config.yaml
model: "autoregressive pixel model"
dataset: "photos with spoken descriptions (Open Images, Localized Narratives)"
train_examples: 101725
image_size: 20
horizontal_flip: true
levels_per_channel: 4
vocab_size: 65
arch: "transformer_decoder"
width: 128
layers: 6
norm: "rmsnorm"
norm_position: "post"
hidden_act: "swiglu"
mlp_ratio: 2
head_dim: 64
fused_qkv: false
bias: "all"
qk_norm: true
parallel_block: false
dropout: 0.1
inner_norm: false
positions: "sincos"
tie_word_embeddings: false
init: "torch_default"
residual_init: "none"
optimizer: "soap"
beta2: 0.95
learning_rate: 0.0023
beta1: 0.95
shampoo_beta: 0.95
eps: 1e-08
precondition_frequency: 10
max_precond_dim: 1536
one_sided: false
adamw_lr_other_params: 0.0012
max_grad_norm: 0.5
max_steps: 9300
batch_size: 256
epochs: 23.4
lr_schedule: "step"
warmup_steps: 180
weight_decay: 0.5
adamw_weight_decay_other_params: 0.05
Rows from block 2, named by matrix and row number. Rows with one number belong to one attention dimension. Each number is 128 + 24 x the weight over the matrix's rms, rounded and kept within 0 to 255. All counts start at 0.
# q: attention query (model.blocks.2.attn.q.weight, 128x128), inputs 0-127
# k: attention key (model.blocks.2.attn.k.weight, 128x128), inputs 0-127
q.63 [159 113  70 127 171 155 118 140 182 149 169 140 114 100 128 119 148  49 108 104 104 169 120 167 112 132  97 122 165 143 161 123 146 120 125 122 146 125 196 130 131 151  97 119 152  75 118 111 113 108 177 163 112 123 118 138 127 168 119 131 128  91 140 167 136 111 133  74 141 130 157 131  71 151  60  98 197 143 119 114 133 124 131  52 126 154  95  81 104 112 137 127 120 117 124 127 109 133 117 171 143  76 131 133 136 133 117 110 163 125 101 132 156 154 136 104 133 117 143 106 124  95 175 133 126 136 144 167]
k.63 [160 142  74 111 109 109 151 116 158 135 144 156 164 123 106 129  89 122 101 178 147  93  88 120 132 101  99 140 101 133 147 131 143 105 145 106 125 151 116 111 109 148 158 120 126 136 122 132 106 123 132 121 129 113 163 129 131 137 146 137 125 116 128 144  95 142 115  52  48 151 133 110  18  88 118  96 130 131 110 121 103 141 100  44 130 143 111 129 126 142 107 155  75 151 103 132 135 126 169 133 146 134 135 107 121 112 142 163 114 156 113 146 127 124 148 106  88  49 115 107 107 130 150  77 113 121 116 123]
q.64 [128 124 121 148 113 141 118 168 122 126 114  93 143 141  95 112 130 142 153 157  69 110 144  76 143 118 143  94 166 122  67 163 143 163 117 120 154 130 138 146 125 139 111 128 115 134 144 141 127 146 110 112 135 132 139  96  96 149 144 124 114 136 147 142 128 123  98 136 158 130 151 156 107 133 140 126 116  85  71  96 104 132 105 161 144 143 117 114 127 130  92 124  63 140 156 141 117 128 145 111 142 119 142 106 167 118 124 132 130 122 108 119  84 126 156 123 126 108 122 124 163 102 149 165 145 133 138 162]
k.64 [131 144 157 130 107 125  99 108 112  99 123 140 162 123 165 143 151 144 115 176 122 121 120 124 101 108 103 125 113  89 120 123 112 141 114 131 129 135 112 133 108 103 109 129 164 171 150 117 125 153 130 171 137 124 132 156 141 135 107 119 154 133 132 112 123 129  91 123 126 130 122 170  92 122 130 112 125 132 163 120 111 155 136 160 164  91 101 113 103 150 151 124  74  96 140  98 120 147 101 163 130 123  93 121 136 109 173 141 101 120 112 147 131 135  96 144  99 128 129 108 129 148 124 119 139 152 112 134]
q.65 [ 62 133 112 184 148 136 113 141 220 110  96 115 117 122 109 122 137 151 160  94 108 159 115 152 128 149 110 149 156 161 120 136 141 168 132 127 162 116  92 127 143 111 128 156 124 114 129 115 109 134 142 132 145 143 123 132 119 154  96 139 124 110 112 145 154 241 132 105 134  70 178 138 142 104  92 122 141 132 106 131 143 111  88 142 108 125 163  93 140 141 141 139  78 145 116 118 123 150 150 104 137 129 129 113 121 119 115 103 132 116 121 147 147 115 150 153  97 133 132 125 110 132 124 128 146 127 118 125]
k.65 [ 70   5 157 165 149 106 148 115 241  99 169 138 130  92  84 132  92 125 121 107 101 124 125 124 149 118 119 102 119 147 132 145 125 186 130 160 149 127 132 157 106 114 121 152 117 120 122 118 133 128 129 125 121 132 110 160 108 111 103 116 129 128 123 130  38 212 123 142 170 128 119 111 183  91 137 121 130 142 148 149 143 143 121 137  93 122 141 129 144 160 142 111 143 117 123 107 141 133 142 179 155 142 122 164 111 100 141 181 143 150 142 125 154 190 157 123 105 133 132 162 144 171 116 118 138 113 142 105]
q.66 [147 153 126 137 132 137 122 139 137 117 128 154 134  94 145 126 114 118 134  56 140 127  86 112 121 120 180  96 176 153 149 121  98 128 126 133 129 165 131 124 146 183 104  97 143 135 146 126 128 146 125  92 129 116 108 142 120 119 139 114 126 176 131 114 119 115 132 127  82  92 102 155 138 101 125 117  86 152 124 157 165 170 139 109  76 131 139 139 107 139 105 159 141 141 101 113 120 117 127 141  87  99 135 132 130 119  87 136 163 128 144 143  93 123 144 172 168 106 116 140 127 115 103 180 104 155 125 127]
k.66 [129 152 132 109 128 131  67  98 106  96 152 143 143 152 137 135 147 153  72  45 199 139 111 138 133 129 156 139 149  85 134 165 122 131  94 106 153 109 123 125 132 115 138 158 127 130 131 146 114 140 166 176 153 120 107 153 145 129 153 132 139 115 122 160 138 144 143 153 104 117 100 126 131 153 116 131 137 166 122 139 111 123 119 143  62 104 163 143 115 140  94 114 139 132 143 139 137 110 127 121 158 133  79 112 162 135 130 139 120 157 100 127 139 114 103 134 106 105 104 141 130  87 119 127 110  78 123 136]
q.67 [127 135  81 119 130 117 129 115 113 112 128 157 128 134 109 136  93 130 154 129 130 119 127 143  97 118 153 126 106 108 138 136 160 100 147 123 136 111 130  93 151 126 119 105 140 143 130 137 144 144 123 108 109 147 147 128 103 121 109 120 117 117 167 132 129 126 143 151 121 146 120 126 112 170 142 139 122 126 172 132 123 144  94 154 147 160 111 123 122 108 141 121 128 124 108 131 125 142 124 120 105 137 117 135 135 136 135 112 118 121 171 144  95  93 142 125 148 112 125 107 168 141 130 124  91 117 129 128]
k.67 [130 153 114 122 132 154 150 134 123 130 124 171 153  90 148 111 157 125 123 137 127 114 115 140 149 131 143 110 149 143 119 148 108  95 125 123 141 151 153 148 113 158 134 121 125 102 130 126 128 122 126 143 153 126 145 115 126 128 156 120 128 157 104 119 124 105 127 118 140 140 122 135 116 119 105 151 130 120 110 141 143 130 130 127 155 134 116 152 136  96 136 108 111 145 127 101 159 124 124 125 142 150 151 118 115 139 147 119 128 143 107 114  94 146 119 126 100 138 140 103 154 139 149 156 149  96 132 138]
q.68 [132 132 138 144 120 149 153 131 169 127 135 136 107 110  98 165 130 105 162 115 135 169 105 138 131 100 109 132 159 142 115 139  66 121 118 127 143 142 136 165 150 147 120 126 122 153 111  97 109 139 144 124 122 130 136 114 125  95 143 111  98 158 162 130 125  38  89 109  67 179 145 137 160 179 103 169 134  96 140 130 131 158 161 153  33 150 143 141 137 148 131 147 119 132 149  80 124 139 144 142 109 155 144 127 142 117 163  99 129 149 121 160 128 121 178 138 152 110  90 121 121  58 122 146 120 148 124 118]
k.68 [120 222 143 132 163  89  94 109 161 115 128  88 104 112 176 137 123 128 142  53 102 163 113 172 158 129 138 123 158 119 135 116 119  83 107 118 119 115 132 152 110 101 126 144 154 142 152 173 133 132 147 122 151 107 127 118 132 150 144 105 114 138 152 125 144  70 148  90  89 139 110 171 163 167 208 128 107 154 115 109 115 116 148 120  92 128 156 149 158 173 111 153 118 150 139 133 120 134 125 121 114 132  79 124  92 123 109 128  96 147 159 139 127 141 150 107  97 166 160 132 139 185 132 133 124 129 141 109]
q.69 [120 134 122  14 143 124 169 147 118 149  80  53 154  95 148 107  89 103 194 121  69 109 141 152 139  96 115  94 124 145 108 147 111 150 107 118 159 145 166  99 153  86 118 141 126  80  84  54 127 194  93 112 130 112 156 128 130 129 129 160 124 188 177 125 142 131 167 104 188 154 115 112  74 178 162 194 121 132 246  85 147 127  92 114 142 179 124 106 133 132 120  97 147 115  95 168  75 120 127  92 131 176 120 125 131 161 142  94  94  21 137 128 123  64 124  93 178  98  90  24  97 175 149 166 160 117 164 128]
k.69 [134 119 151 120 118 129 140 133 114  97 100 117 144 123 121 141 133 119 107 153 149 142 113 135 175 128 137 101 107 155 149  98 115 101  97 156 151 145 137 136 138 123 136 107 124 120 132  93 105 111 128 129 130 142 104 103 127 134 123 168 130 120 147 117 129 128 131 120 128 134 105 143 105 111  89 109 127  58 142 128  77 143 126 128 114  75 115  84  86 119 137 146  99 148 129 118 143 118 132 110 125 116 140 152 156 104 186 104 161 128 130 124 112 153 154 105 122 153  80 155 140 109 136 137 104 137 132 133]
q.70 [154  63 132  93  68 113 131 153 111 129  89 118 133 146 114 174 133 144 113 153  59 179 131 107 127 134 154  97 171 101 139 115 153 138 114 119 134 143 106 157 164 133 106 139 150 127 193 129 134 128 165 106 135 134 117 170 156 160  87 151 127 143 136 138 121  58 137  97 114  98 138 216 141 121 159 106 105 138  71  99 160  78  97 185 131 110 127  50 141 103 126  97 132 143 127 153 140 142 101  68 161 152 132 166 109 133  88 110 119 157 103 123 124 122 158 165 127 130 142 120 100 150 121 122 123 145 143 125]
k.70 [164 152 152 118 120 162 134 163 114 120 103 131 136 128 143 140 119 155 105 165  69 170 139 120 113 151 134 108 123 129  96 142  98 145 142 149 153 121 129 156 118 117 126 127 144 100 138 123 116 133 120 147 118 139 144 101 113 132 113 139 121 152  81 133 187  25  83  90  81 110  79  93 164 107  87  89 106 113 142 123 170 121  81 220 145  77 104 102 147 123 126 118 106 101 158 122 108 162 118 159 173 102 142 139 121 112 177  96 134 132 127 123 123 140 120 115 113  77 136  95 133 143 164 174 132 144 124 159]
q.71 [150 152 118  83 148 120 131 123 153 136  95  88 132 105 115 132  80 130 132 162  85 113 137 109 114 146 147 131 155 141 103 157 121 121 112 142 169 133  97 154 106  92 115 149 175 128  93 117 153 137  89 130 137 157 131 133 131 148 115 127 136 115 124 129 126 164 136 136  72 148 129 110 135 121 165 129 111  98 140 150  96 122 130 199 140  87 121 132 116 119 121  99 115 133 124 130 124 156 123  91 136 108 115 143 164 119 150 127 115 123 134 127  94 107 142 140 104 151 106 137 157 144 174 164 152 147  90 153]
k.71 [146  89 184 123 133  98 109 118 139 119  91 156 118 118 150 126 120 111 145 188  42 128 118  97 101 105 137 109 128 121 107 131 148 136 104 162 122 144 122 120 132 171 105 128 124 144 159 134 131 107 102 131 132 138 125 127 138 154 110 145 138 102 104 146 161 169 158 160  73 115 113 116 145 144 115 102 146 152 121 150 173 149 118 167 200 113 124 110 117 105 105  93 124  84 146 138 145 124 121 139 143 109 103 130 141  83 146 109 131 124 129 109 126 145 142 140 108 143 115 118 151 148 145 155 109 136 112 137]
q.72 [156 127  95 149 149 126 105 156 115 133 140 127 126 137  92 122 138 125 107 121 181  97 133 127  95  71 114 140 115 149 146 133 152 106  96 134  99  96 144 117 119 120 116 128 126 163 158  86 174 131  77  97 131 181 144 108 130 124 132 137 138 120 177  91 118  94 105 131  87 157 130  90 136  98 147 144 113 132 137  80  64 114 157  71 161 168 132 141 135 153  89 154 147 120  73 141 147 108 110 173  94 144 128 101 148 121 143 124 129 139 157 157 134 113 170 147 134 158  83 142 118 126 153 149  98  99 130  82]
k.72 [141 154  82 164 159 120 120 128  87 118 116 164 140 132 171 134 155  63  73  90 232 130 121 154 131 114 132 107  94 131 127 156 154 109 164 103 120 119 178 105 125 127 132 100  87 139 131 138 137 102 151 117 170  98 127 119 127 158 143 113 146 129 142 102 144  99 139 136 146 124 109 137 148 121 100 112 124  97 115 106 106 130 179  68 150 159 102 148 124 149  98 156 101  98 140 148 101 118 146  98 156 143 130 116 127 135  74 112 157 144 148 156 113 141 149 123 136 120 127 126 121  76 108 151 134 124 106 133]
q.73 [123 101 139 160 109 116 118 116 141 129 121 125 142 129 109 156 167 129 125 138 113 114 133 173 116 138 121 144 155 119 151  96 103 130 140 113 138 125 144 142 132 116 152 199 139 146 143 127  95 136 150 107 131 103 130 131 153 143 125 133 133  92  87 104 137 126 124 137 134 110 140 106 143 154 135 117 130 140  89 132 178 105 142 116 152  88 111 113 120 138 135 152 119 113 155 118 118 155 118 157 149 130 112 163 107  95 109 148 124 130 128 173 175 143  99 121 109 118 148 109 133 169 110 110  97 166 120 120]
k.73 [111 135 112 141 131 118 141 119 122 125 158 101 122 147 123 152 120 142 157  99  78 159 126 127 103 129 103 145 101 153 121 137 150 131 154 162 121 110 136 116 125 168 107  97 114 138 147 145 148 105 166 108  96 153 135 141 143  99 138 132 118 133 164 131 129 102 127 119 168 124  96 133 129 112 137 133 138 108 110 157 139 104  70  95 138 141 141 161 148 104 131 125 139 142 137 134 137 163 143 146 132 118 155 146 138 107 100 129 128 135 140 131 158 149 137 128 145  87 114 126 100 106 138 144 126 153 123 133]
q.74 [255 105 136 184 149 143 123 113 148 123 138 147 122 137 146 136 162 138 128 127 116 153 114 148 135 130 116 120  97 128 123 104 136 142 151 137 134 140 115 114 126 113 139 130 126 144 118 130 122 121 130 116 108 126 118 109 115 111 138 127 126 121 122 137 152 144 169 150 149 118 165 168 143 119 111 104 145 129 110 122 117  99 122 140 109 131 144 128 116 128 154 134 130 118 122 138 122 162 143 138 123 161 137 116 161 132 154 137 129 149 123 145 119 131 116 115 123 124 123 118 145  99 113 123 132 127 128 146]
k.74 [209  79 111 171 106 141 119 139 146 110 147 124 115 108 129  83 125 131 158 124  81 130 118  88 172 120 129 113 114 131 133 150 125 136 143 125 151 124 113 145 142  90 102 137 156 133 118 104 127 103 149 121 122 117 141 108 110 121 121 134 131 133 125 129 255 100 157 134 144 178 108  99 150 134 168 124 115 138 109 134 116 125 133 130 116  99 130 123 128 145 143 138 147 112 121 134 138 123 133 161 115 173 134 129 128 119 116 163 114 142 120 148 120 140 119 142 129 143 134 142 147 156 113 160 147 126 149 123]