Rows from block 3, named by matrix and row number. Rows with one number belong to one attention dimension. Each number is 128 + 24 x the weight over its row's rms, rounded and kept within 0 to 255. All counts start at 0. Numbers have three digits each. After the name is the row's rms in percent of the matrix's.
# v: attention value (model.blocks.3.attn.v.weight, 128x128), inputs 0-127
# proj: attention output (model.blocks.3.attn.proj.weight, 128x128, transposed), outputs 0-127
v.53 098:103145120093154087085137130137099107123086111184124111115139074105141166137116106131113151087141185146091119142106136138116136129152137115105132119118094108134165163111145138100127123138119155090109102140035144148159121159136125124121098093121102142123161124107128127147079143172126123148125135086111106151120099099167125119132123174106132114129158128106100127124124120169137111129131
v.54 088:079140133143099096155149158167133144144134102097144147106079125126103112132103162117152130102102152126108100134093144121117125164149124135135123153152116122131099112134149111110123069113155150121154160156092109166160087137158144094121139095171187094096083120151141169137145117090109124111078139124149110118113156123154131136098151137110103143106093132139142106171113114109133163139142
v.55 084:077179113134132113088115166113151131127107119147134171129116125109141118137193107129142139109131117132152114078153106109160116154129104103118132125158090150144118139113109125124155110092133151118129104120058192122151131150052097142126139105145089125136123160127152084125142119123106089104098141160138154118146089109150142142125121148112151103173115152111124148110123134167128136126111
v.56 097:132166124131053119141166138071128100155072125120098130129114149080100125114120120108128120114132135125118119123105114172132102109142156132148152143112093096140158109135126127105127119133124135167146161122102095198153122113156146116068129175133137130081126129173117120105124149112162162088104121106170141145145131119127124157137133114130109109117138134113117065150098137136131098146135
v.57 100:056155130183172106146135137119118100161126139071119171121133145118068142132120141102174150115156153144134137110110158171176137127167134145126151125125128103091108128136112148150163099159149138139081137149091143148169094133160112126123124140170111163071117121147093143139147125145131147120133134135124097126129147124141131123168139119125110150104143173136104100140140127107099118118114
v.58 090:121141140084163098140152105117091145130159134140092141073148107113108091119158122137151148117135123116101107157134137129181152132106116129156150118149135093136120129110137115142129113134127147133119147165176203082100100096125131118101161136155114198125131118130089137155139159112114109108147146128121113125110174121148115119162109101133160143132175117111164096116143114103076140160127
v.59 088:079127140136164106149122119101134136164107151099091116138099126156143131127104075142158155151138095136113127105096152148142093104147126122125132167148110134135105126111080121151140126149130112106123152101032128207111109108144124158164132123130145103085117096137121157102134131110136167144104092138127119121093098143164123128141131150094120136108116138135101135111128103152127124172095
v.60 101:143132128153058130144138131141178084159139121101149130125140142141142107107129132152092087137091174095135168106127098119157108132127124132132132147130121110166145119160151162148121115103128156183132135178144128150196121127122094121183135093136127120163156108145120133150129107086163098127124151089154113096147103114138125150140167134130153122129124140120095108138133090123160116082122
v.61 109:110094116077173117122141106141123185120132131119109114108141132124104123151153142101168120137111148144115148121122167159186159133106126113183149123138125105130099140141139111128132163130194172142138120189161137103117141100116128118130132163143114179102146128149104137135131104123145158124115143121139111129117146114125092141117131155100121139155121158085136107079156114065077158119127
v.62 093:134152106131094123094131099101148125148124098121132104114122098089135136110164095115129154114118134142136133136128161140100082127148135121132148116114109140116118112121112130107134150154163100132135083089134179114121137130106169131094183073096116069149153143123167144157129123138140184090096112143158168168089119108128111126142104106140100113085089138157145140139140122182144107157117
v.63 108:106113173107197116079148113098103127142147135112080138157133163118156140154121117128087148128105107119117144119103114105078124120133155150163083113134164141150127147096147147123113129150127134173080126131106112147073145114099127124143117150114144139096150112122103152107123114121125108149184078124142122136148103183106109099155104138117107117094104149144125100121162146108159137128159
v.64 092:152148166139096111095079139159080141133156113084124164130152156106127083177123152082111106120134106148111133140139137120112147144115133128153097150074121147137144101146155153137133117090125106184106129104122113125151128142115116103101129164058125103164113198107133122088098145123134140108094131166159138132145139124120120121114139132153128159146135144138156111123164110109121105096133
v.65 108:135138131111145100113179131109136140107078072173118152095121135126169099142128106142137142151122085128125114141120128197134127074117115137120169105098116164110157141166129107146140124125102093103146179125142111106118145107146143105137104135152129153150100175163136100140122153106126133121113139090144146100142140114122125127124118094109123101191159141116143171130144082097110124091142
v.66 096:156184145118140134145141155096153124131115165136218102107120121110112121143173148126118133135134094138132117099138144115154191147126158123131147147062102130141139119148165126173111112125108134160133081118181124130068132088120112156084138118132121124171130146127125127148095104135125116122109131127135124158161129156126145147163149121165120154097126140098119084144125128152128125115141
v.67 120:095099178104092095106102136160155116123125111137117142150130103113128128119127092181130125135092126141127141103126138125086111133128117126090127095083124144109139116116122059119098155125091107115119112131109119171159140124130127083121159179117147068108108132164155136176105139134120092148151128128110113116095099140126148102113105144129151131067143117127116144126150157109173175110149
v.68 100:110076094120158146139194126087125138087104104171131174138137089100133138095114123114127114136140118106116114142096122113169107132153095154126118165126178184139133133140120162120120135168123136154117101205119104099125120187161096113135115141143100111078147123144154147128133132127113126159136115104132132120122094110119149119145123144169151097118121136132103133135137102123116078142122
v.69 101:103156144133140162088094119117147099066142168104168171124115160119110148126179134133133109113146163101096146115107142132151134129144098121111090136113143144161132094181122164124101113159139116152100127129120157170171099144146114188126146123123118087137101128092107149153127139119107118091122131137147117096121144101176132137128147143146132117157166097127122112147117146115095156143075
v.70 096:193154144140137091139152133147156122147108106104107125071111171130142109154112135133117133132137096094108151130154114130151142173116136101167154140116144169146081132167116135136124118128139114123110065171144134128117092168139120131118112119172104144120151104134093166129156112123118104148119147152164105123134135122129104120115124120139090106109137170098089110114185107138100181120166
v.71 104:134157184101161126116143131142144136085134075114116143171098094124146097110100124143107100126116164144133092126120148162107130133112126107117133137175184113109110115093133130117140124134112149147131186073131148117115143125187132103130158096141155113128158141114132112106127148142141137142153097111117069129151153135079118133138127132122121135153132150170171118115077109129165086146150
v.72 082:167109153133087160146098125175151111099137127105146114147138163110104061153159118127116128120135097101160145100177100081156157171134090139138124122108127108118099097107113119133130151110165128123115094142080133134141099134123164159155124110115148135152106136121091144133109120117149125136145145104143127126110151139138134162145115152138104099170097145114108135059184124116131160102098
v.73 096:106102111109059183167111157116146110101084125117110127169127136121106091146131153135129139125134127148170088071090116140183103115163125122118140161113131140134119106138116137114139116136144144163102115131089079149153121129113180128121139140137131132142101146086118139118146111102156138141104087117098145145150090150116094141100140147156144082146096139146178160122113130114126105117111
v.74 092:129126091120103063159132127126118145094121156116118113133121180171140122131103125113108124100105117151163080142122136166129111082161137103157124129105118104121156162139178129148104112108115145141057135143096153113159121105132126113098130095116114122126118104080074117105134092129095132125094139140097115127151142187134079162137170126098154116138120121140132096151127125131117125156119
v.75 104:101125176085125130133126131120134169174149078136087132170108124087119146158139154126166148117139108147153116147126150114111153148117159102142127105077108138148125122133120162152128158172092100107145105143068133137162112180127163102105108154082140062168132144160134104141111157108087094125130140143108141135106098105146137107124099149118126125125125130118171123148134121130118122141145
v.76 095:087089115117116123177124119110105129118085128171112163114161143133128149102130144058127128119139135114137111105140105116108129113138126142106141114143153142120169186109133171157126161138103120104154123154124101116123135160106121101141053160144102129120103127126186107145064123165065154140117155111094120158133121114104146140147140141135117148120118103148143142139108125085128115145153
v.77 112:153158166141133078141154140125140113157130166129150068094166174141121134140129144107103096155127101123086084121154144178146115091119140123100125113113114119124149112116108089098085151131154120135092116082174095129114109098129121136103150148122127143119080089113090129089119131119119131116113135132127172139160132139145097132072141126166136146094128123113128116128114185125134158127128
proj.53 096:093116162145150097110122121121092101136109120121107160132136182148124158130120133142111116113138125109123145105137146119142109132141135156123101168141106174138141112107084119133158116130123109154147114124149133148110140106110139095104162180095104127166095110164116081103148121077119087111132131155097175127188106154139115127122130108156074115129085146158162153120102171155097114143157
proj.54 092:144150150092167102151118132094124127128147177126083119139140132109150107101115138106122104132105110119161138140148133113117145100099165125129141068178122117082114126103116176132138156117115100098093123153155182122122161125133154153145129162106116124080193138139147125095130128127079130174131123146101122117133152146120131134135101115169094070142149142118100167104143155130136110144124
proj.55 085:128084132127132128149150117142115110125108105127135146110143176126129141132064146099154122141113108108096139160157166121137107104154157165143113143136121148130163118137171153124145125137139099156152128137095110072131120116106146174117124092112133133157090118130089163129131151138102145155173123114126159161179111113101092141124088104145143134133184108164102115151167165079120123110158
proj.56 098:113098153084193177099105130142096135096184155053120139106153152150146163098140154155121150134116093126145109144115120084157159125116103139135133157140164111155103136127113093121154134099120102141157080148133148139116129151118121136106094138120101139128149141138139149100120128128127089167134163108147077114138117116144127097118110180122122149127138137138132152108120188130127128110129
proj.57 089:140172165104159118138114146103112105100156121150136107116096112117161141125102148137096123165124120149119110120158113105131119119087129127139114135116101152123097135130144139134138136089141085171145093134147151122176167136117125172106122108086142138153193095108174094070123141122097134140135132180097150194147112115122074121129148140119103131155156122100140136119112155120159122118112
proj.58 100:107125092109109117135125132137172150103074145121145123147093119142116085118147126141139093151160104130142118079105127149103112182136157095108112116101148170104122129168136155133153110136132102182137153109106124098151149137116137144144070139110146102142139122114138122114119092131153139134153102157141097132127072134125118176066132171119119156134094130145125114097093141176130140090133
proj.59 091:149185181147085125143139146145128122104135114134116140129168146108103152134104108117060124147100140138130116144135075109123142112100123144128118118129128142142146141165128153114083157084124147134160128149167148100114145105125107151088119133110081151144199140138179129136126170102111098118115148122100145122167135131096113149131118093155097153172147118107082102139113145135139130103130
proj.60 102:148099160134138135138125143133148136156121121121078130123092114122120146098126169125168153139148155148119092141123153083155182116115137136121156151181131158127109118094136097124155145089136115089156128135123091147112145166117199125081152150120140138124095161123127145108105159156097187144146140168131084143095164136094136114157123131123126121108154161112139152164135163130119121135147
proj.61 102:074118099122114170150078151158136077113103155104130116125115096125169119080160124126124110155128094121125158098105080124111127141142124109079101123155175133096138136113113120112149075137089087168146153180091085138127134134130118151093089135124134142163111116139116104140132123128122122140158124144158130141124143122104132108124098126128128122101164111160151130141097130157133078089130
proj.62 107:116111110113091134144127133132114153111125138171134157153131109139100154126055112139106117147130118118151103115126123100165115161159119155128095126133115081139158137135099112136119104129110158136088129137123114111083154135115096089148092137174093151123080129148106087138100076126128086178138152137113108104174111139160123128116128148137154157149129105101140123128081165098149174102136
proj.63 107:144122112113101116134117139154149111143159125164125154118119131149086156136153122148114106113104168117135123144134087132162163147109111131132145174118153089109115132132097160129077114140086140114185140132160143106130167137171136135136141145131127147167091095128131101125133133128187146134108145141116138106171102131144151114099170097136137143175117074123189123136134092132084120171149
proj.64 090:149089139143143105102129112106124082105154134138196124175099117143153149159126150107163158166107158127134147116115129113167132138146128150130161165197135107106125156107131132129142123110122161108162158114127114154111114124143119124152105084202138135118124112136103143113133105170096117122206119110103131170126114116125097147170127131084136121128126111133126114146098147153138128121133
proj.65 106:175105125109125173153112136152111137145137131122094117127155127161086145131125145129100109130126143159092131168109146106145109099134128119102102149120157121174128098168129103119144145075149113183143124095115148154108134094128140158091141103127159151080124159118132131144135156114143175138169114109092100141145131137124108133164159162160128140091096098096127195123104118170140130116133
proj.66 096:096142151129134106126142112154137149110111103147105135191112161117123147114125121078130081136135107097130091136138117107133128171153169093146146141123143154125104129114067141157079137113109133133149190075094144113134093153146161160141165095139136127071117089142109142106135100116126138124138129116120115108105143106155126107123121148106110110115108159111176167112120132117110147135076
proj.67 110:129176109153122153153118123153113113106113136117138104126139109134138089092174153078125160101157111128169153158109111112122130083109110149101127130135133126116104136166131196108128133108149100125182122096150072114171096112127069152096119128083140161163150138134152111080123108146149125129134125132136128169140134142111095131090146121159091099128143117146112129115111107141111096118109
proj.68 097:155124109139135134149091139104110129154152139094116124078123078146110081095120120110109132173116117153098114106149139150095150145137130113174147079150132108146178131130131133087139116134151115108111123106109089153099143135105128134116110171104168085072134179137173119153158103111137106148121158120150120116118168137128144126141107137107159144115093086104149104109081149136152112120109
proj.69 097:122108111150108093162166129090128112164111110118133140160158099081147092110107096113147121139089101173139113151161075107141126110121103107160161115111118143121152134113118179116108127104119147115147123145146145146096153129117184102169102117150130136152145147114144113142151091125111121131143133128127125163175110162111160091160153089095121147090110108127109094134132120066145147150123
proj.70 095:120117079135136129131150111221100149159094197138149131150159147150162176127097124103140133144072145140124142117115133099129102166145114157118145158160075112137140139109155106073100136113117084111130140099130112142076163124126134150135159128136129100132137136133132129129114135102119105104149124135133119104141144116120159128143096081146134121163128124154135131120123145129133132102074
proj.71 105:131113162140130109177112128107143122154109135173108106095126141154109153135133146100149153145173123140139146115126098130111121132146105086121158074085123156133132100088118119155148147111165154118156083154158122158176108098092101129162140115140117149113092161136111189123157148124126123108068157150138154142108167104146129145124109189144152127116132135101126156164109135131119137124135
proj.72 085:120142171125154111109117112140105122117121152157115169157158120128094171140075114096102123142120160148126133099083119108140082160144128192119173167128107170110128146138141134120118138130133138144107135147124091074121154096131087135139170147134113141128142118115130103127141135158117106095162144123117122165176095131132098116125135071160122167131163112155164107158127138123104102095138
proj.73 095:142092159121116103066084109129089056136149076127093136091169117133156138115116108100136116111153109122125127127153146137100132155132145143116117076105135130151160141120110090118143101141119121099101145091116124122187134113117141123126122061122115158083131115142166120121133131127150118115137157150133115094131123119136105094163143142124152160138150117070125138116112117129143143175167
proj.74 096:109109156106104139101191140123115130146142086117105130125110170145152107126101119134145176113142115113121125125121145144107084114133149125090116102137132130152101098077084106147163115124136127117077145088133106151162154107109172086150107087103128140134131133092146121147091121132138128130101129128119164147111095089113121102139096131119117138155140200151116111092091126148106174137150
proj.75 107:130145123116110105094107135162131096161138158104146124094125143129176138123164116114157125139152110100129166124149133159143144140116136138133118152166159119095090161113094120103122140103147138111133172155162121131130177150123118133090141125100153141117137105110133136160130093130115174139141112109141118172153139169132084153083166140114182143113099128153159117081046137114131114119117
proj.76 091:161143089102077136091131158100132120128158140104117110133092059137111101134114095158131131112137145116102159090142150152142105124131117124121096126118159127133117099134102126154087117129133151140085108143140088160097129079178106127129125132175175139119178105117154117096122162125159158155094145104148129100088156159127102114129105112124173111135111122112145134098120093134139115099133
proj.77 106:110126122167083136118165119175108122110138082133142095168147162118145096140124148113117149110116136145135163127131173121156104118181138094118098154141138129138120118092138155142110103105127095136136165152078154100131115134105167132117099120112099124181139172157083111110102096122135119109125159118173115110155147128115118114157093124133096114104126134134107135136142073150126109136193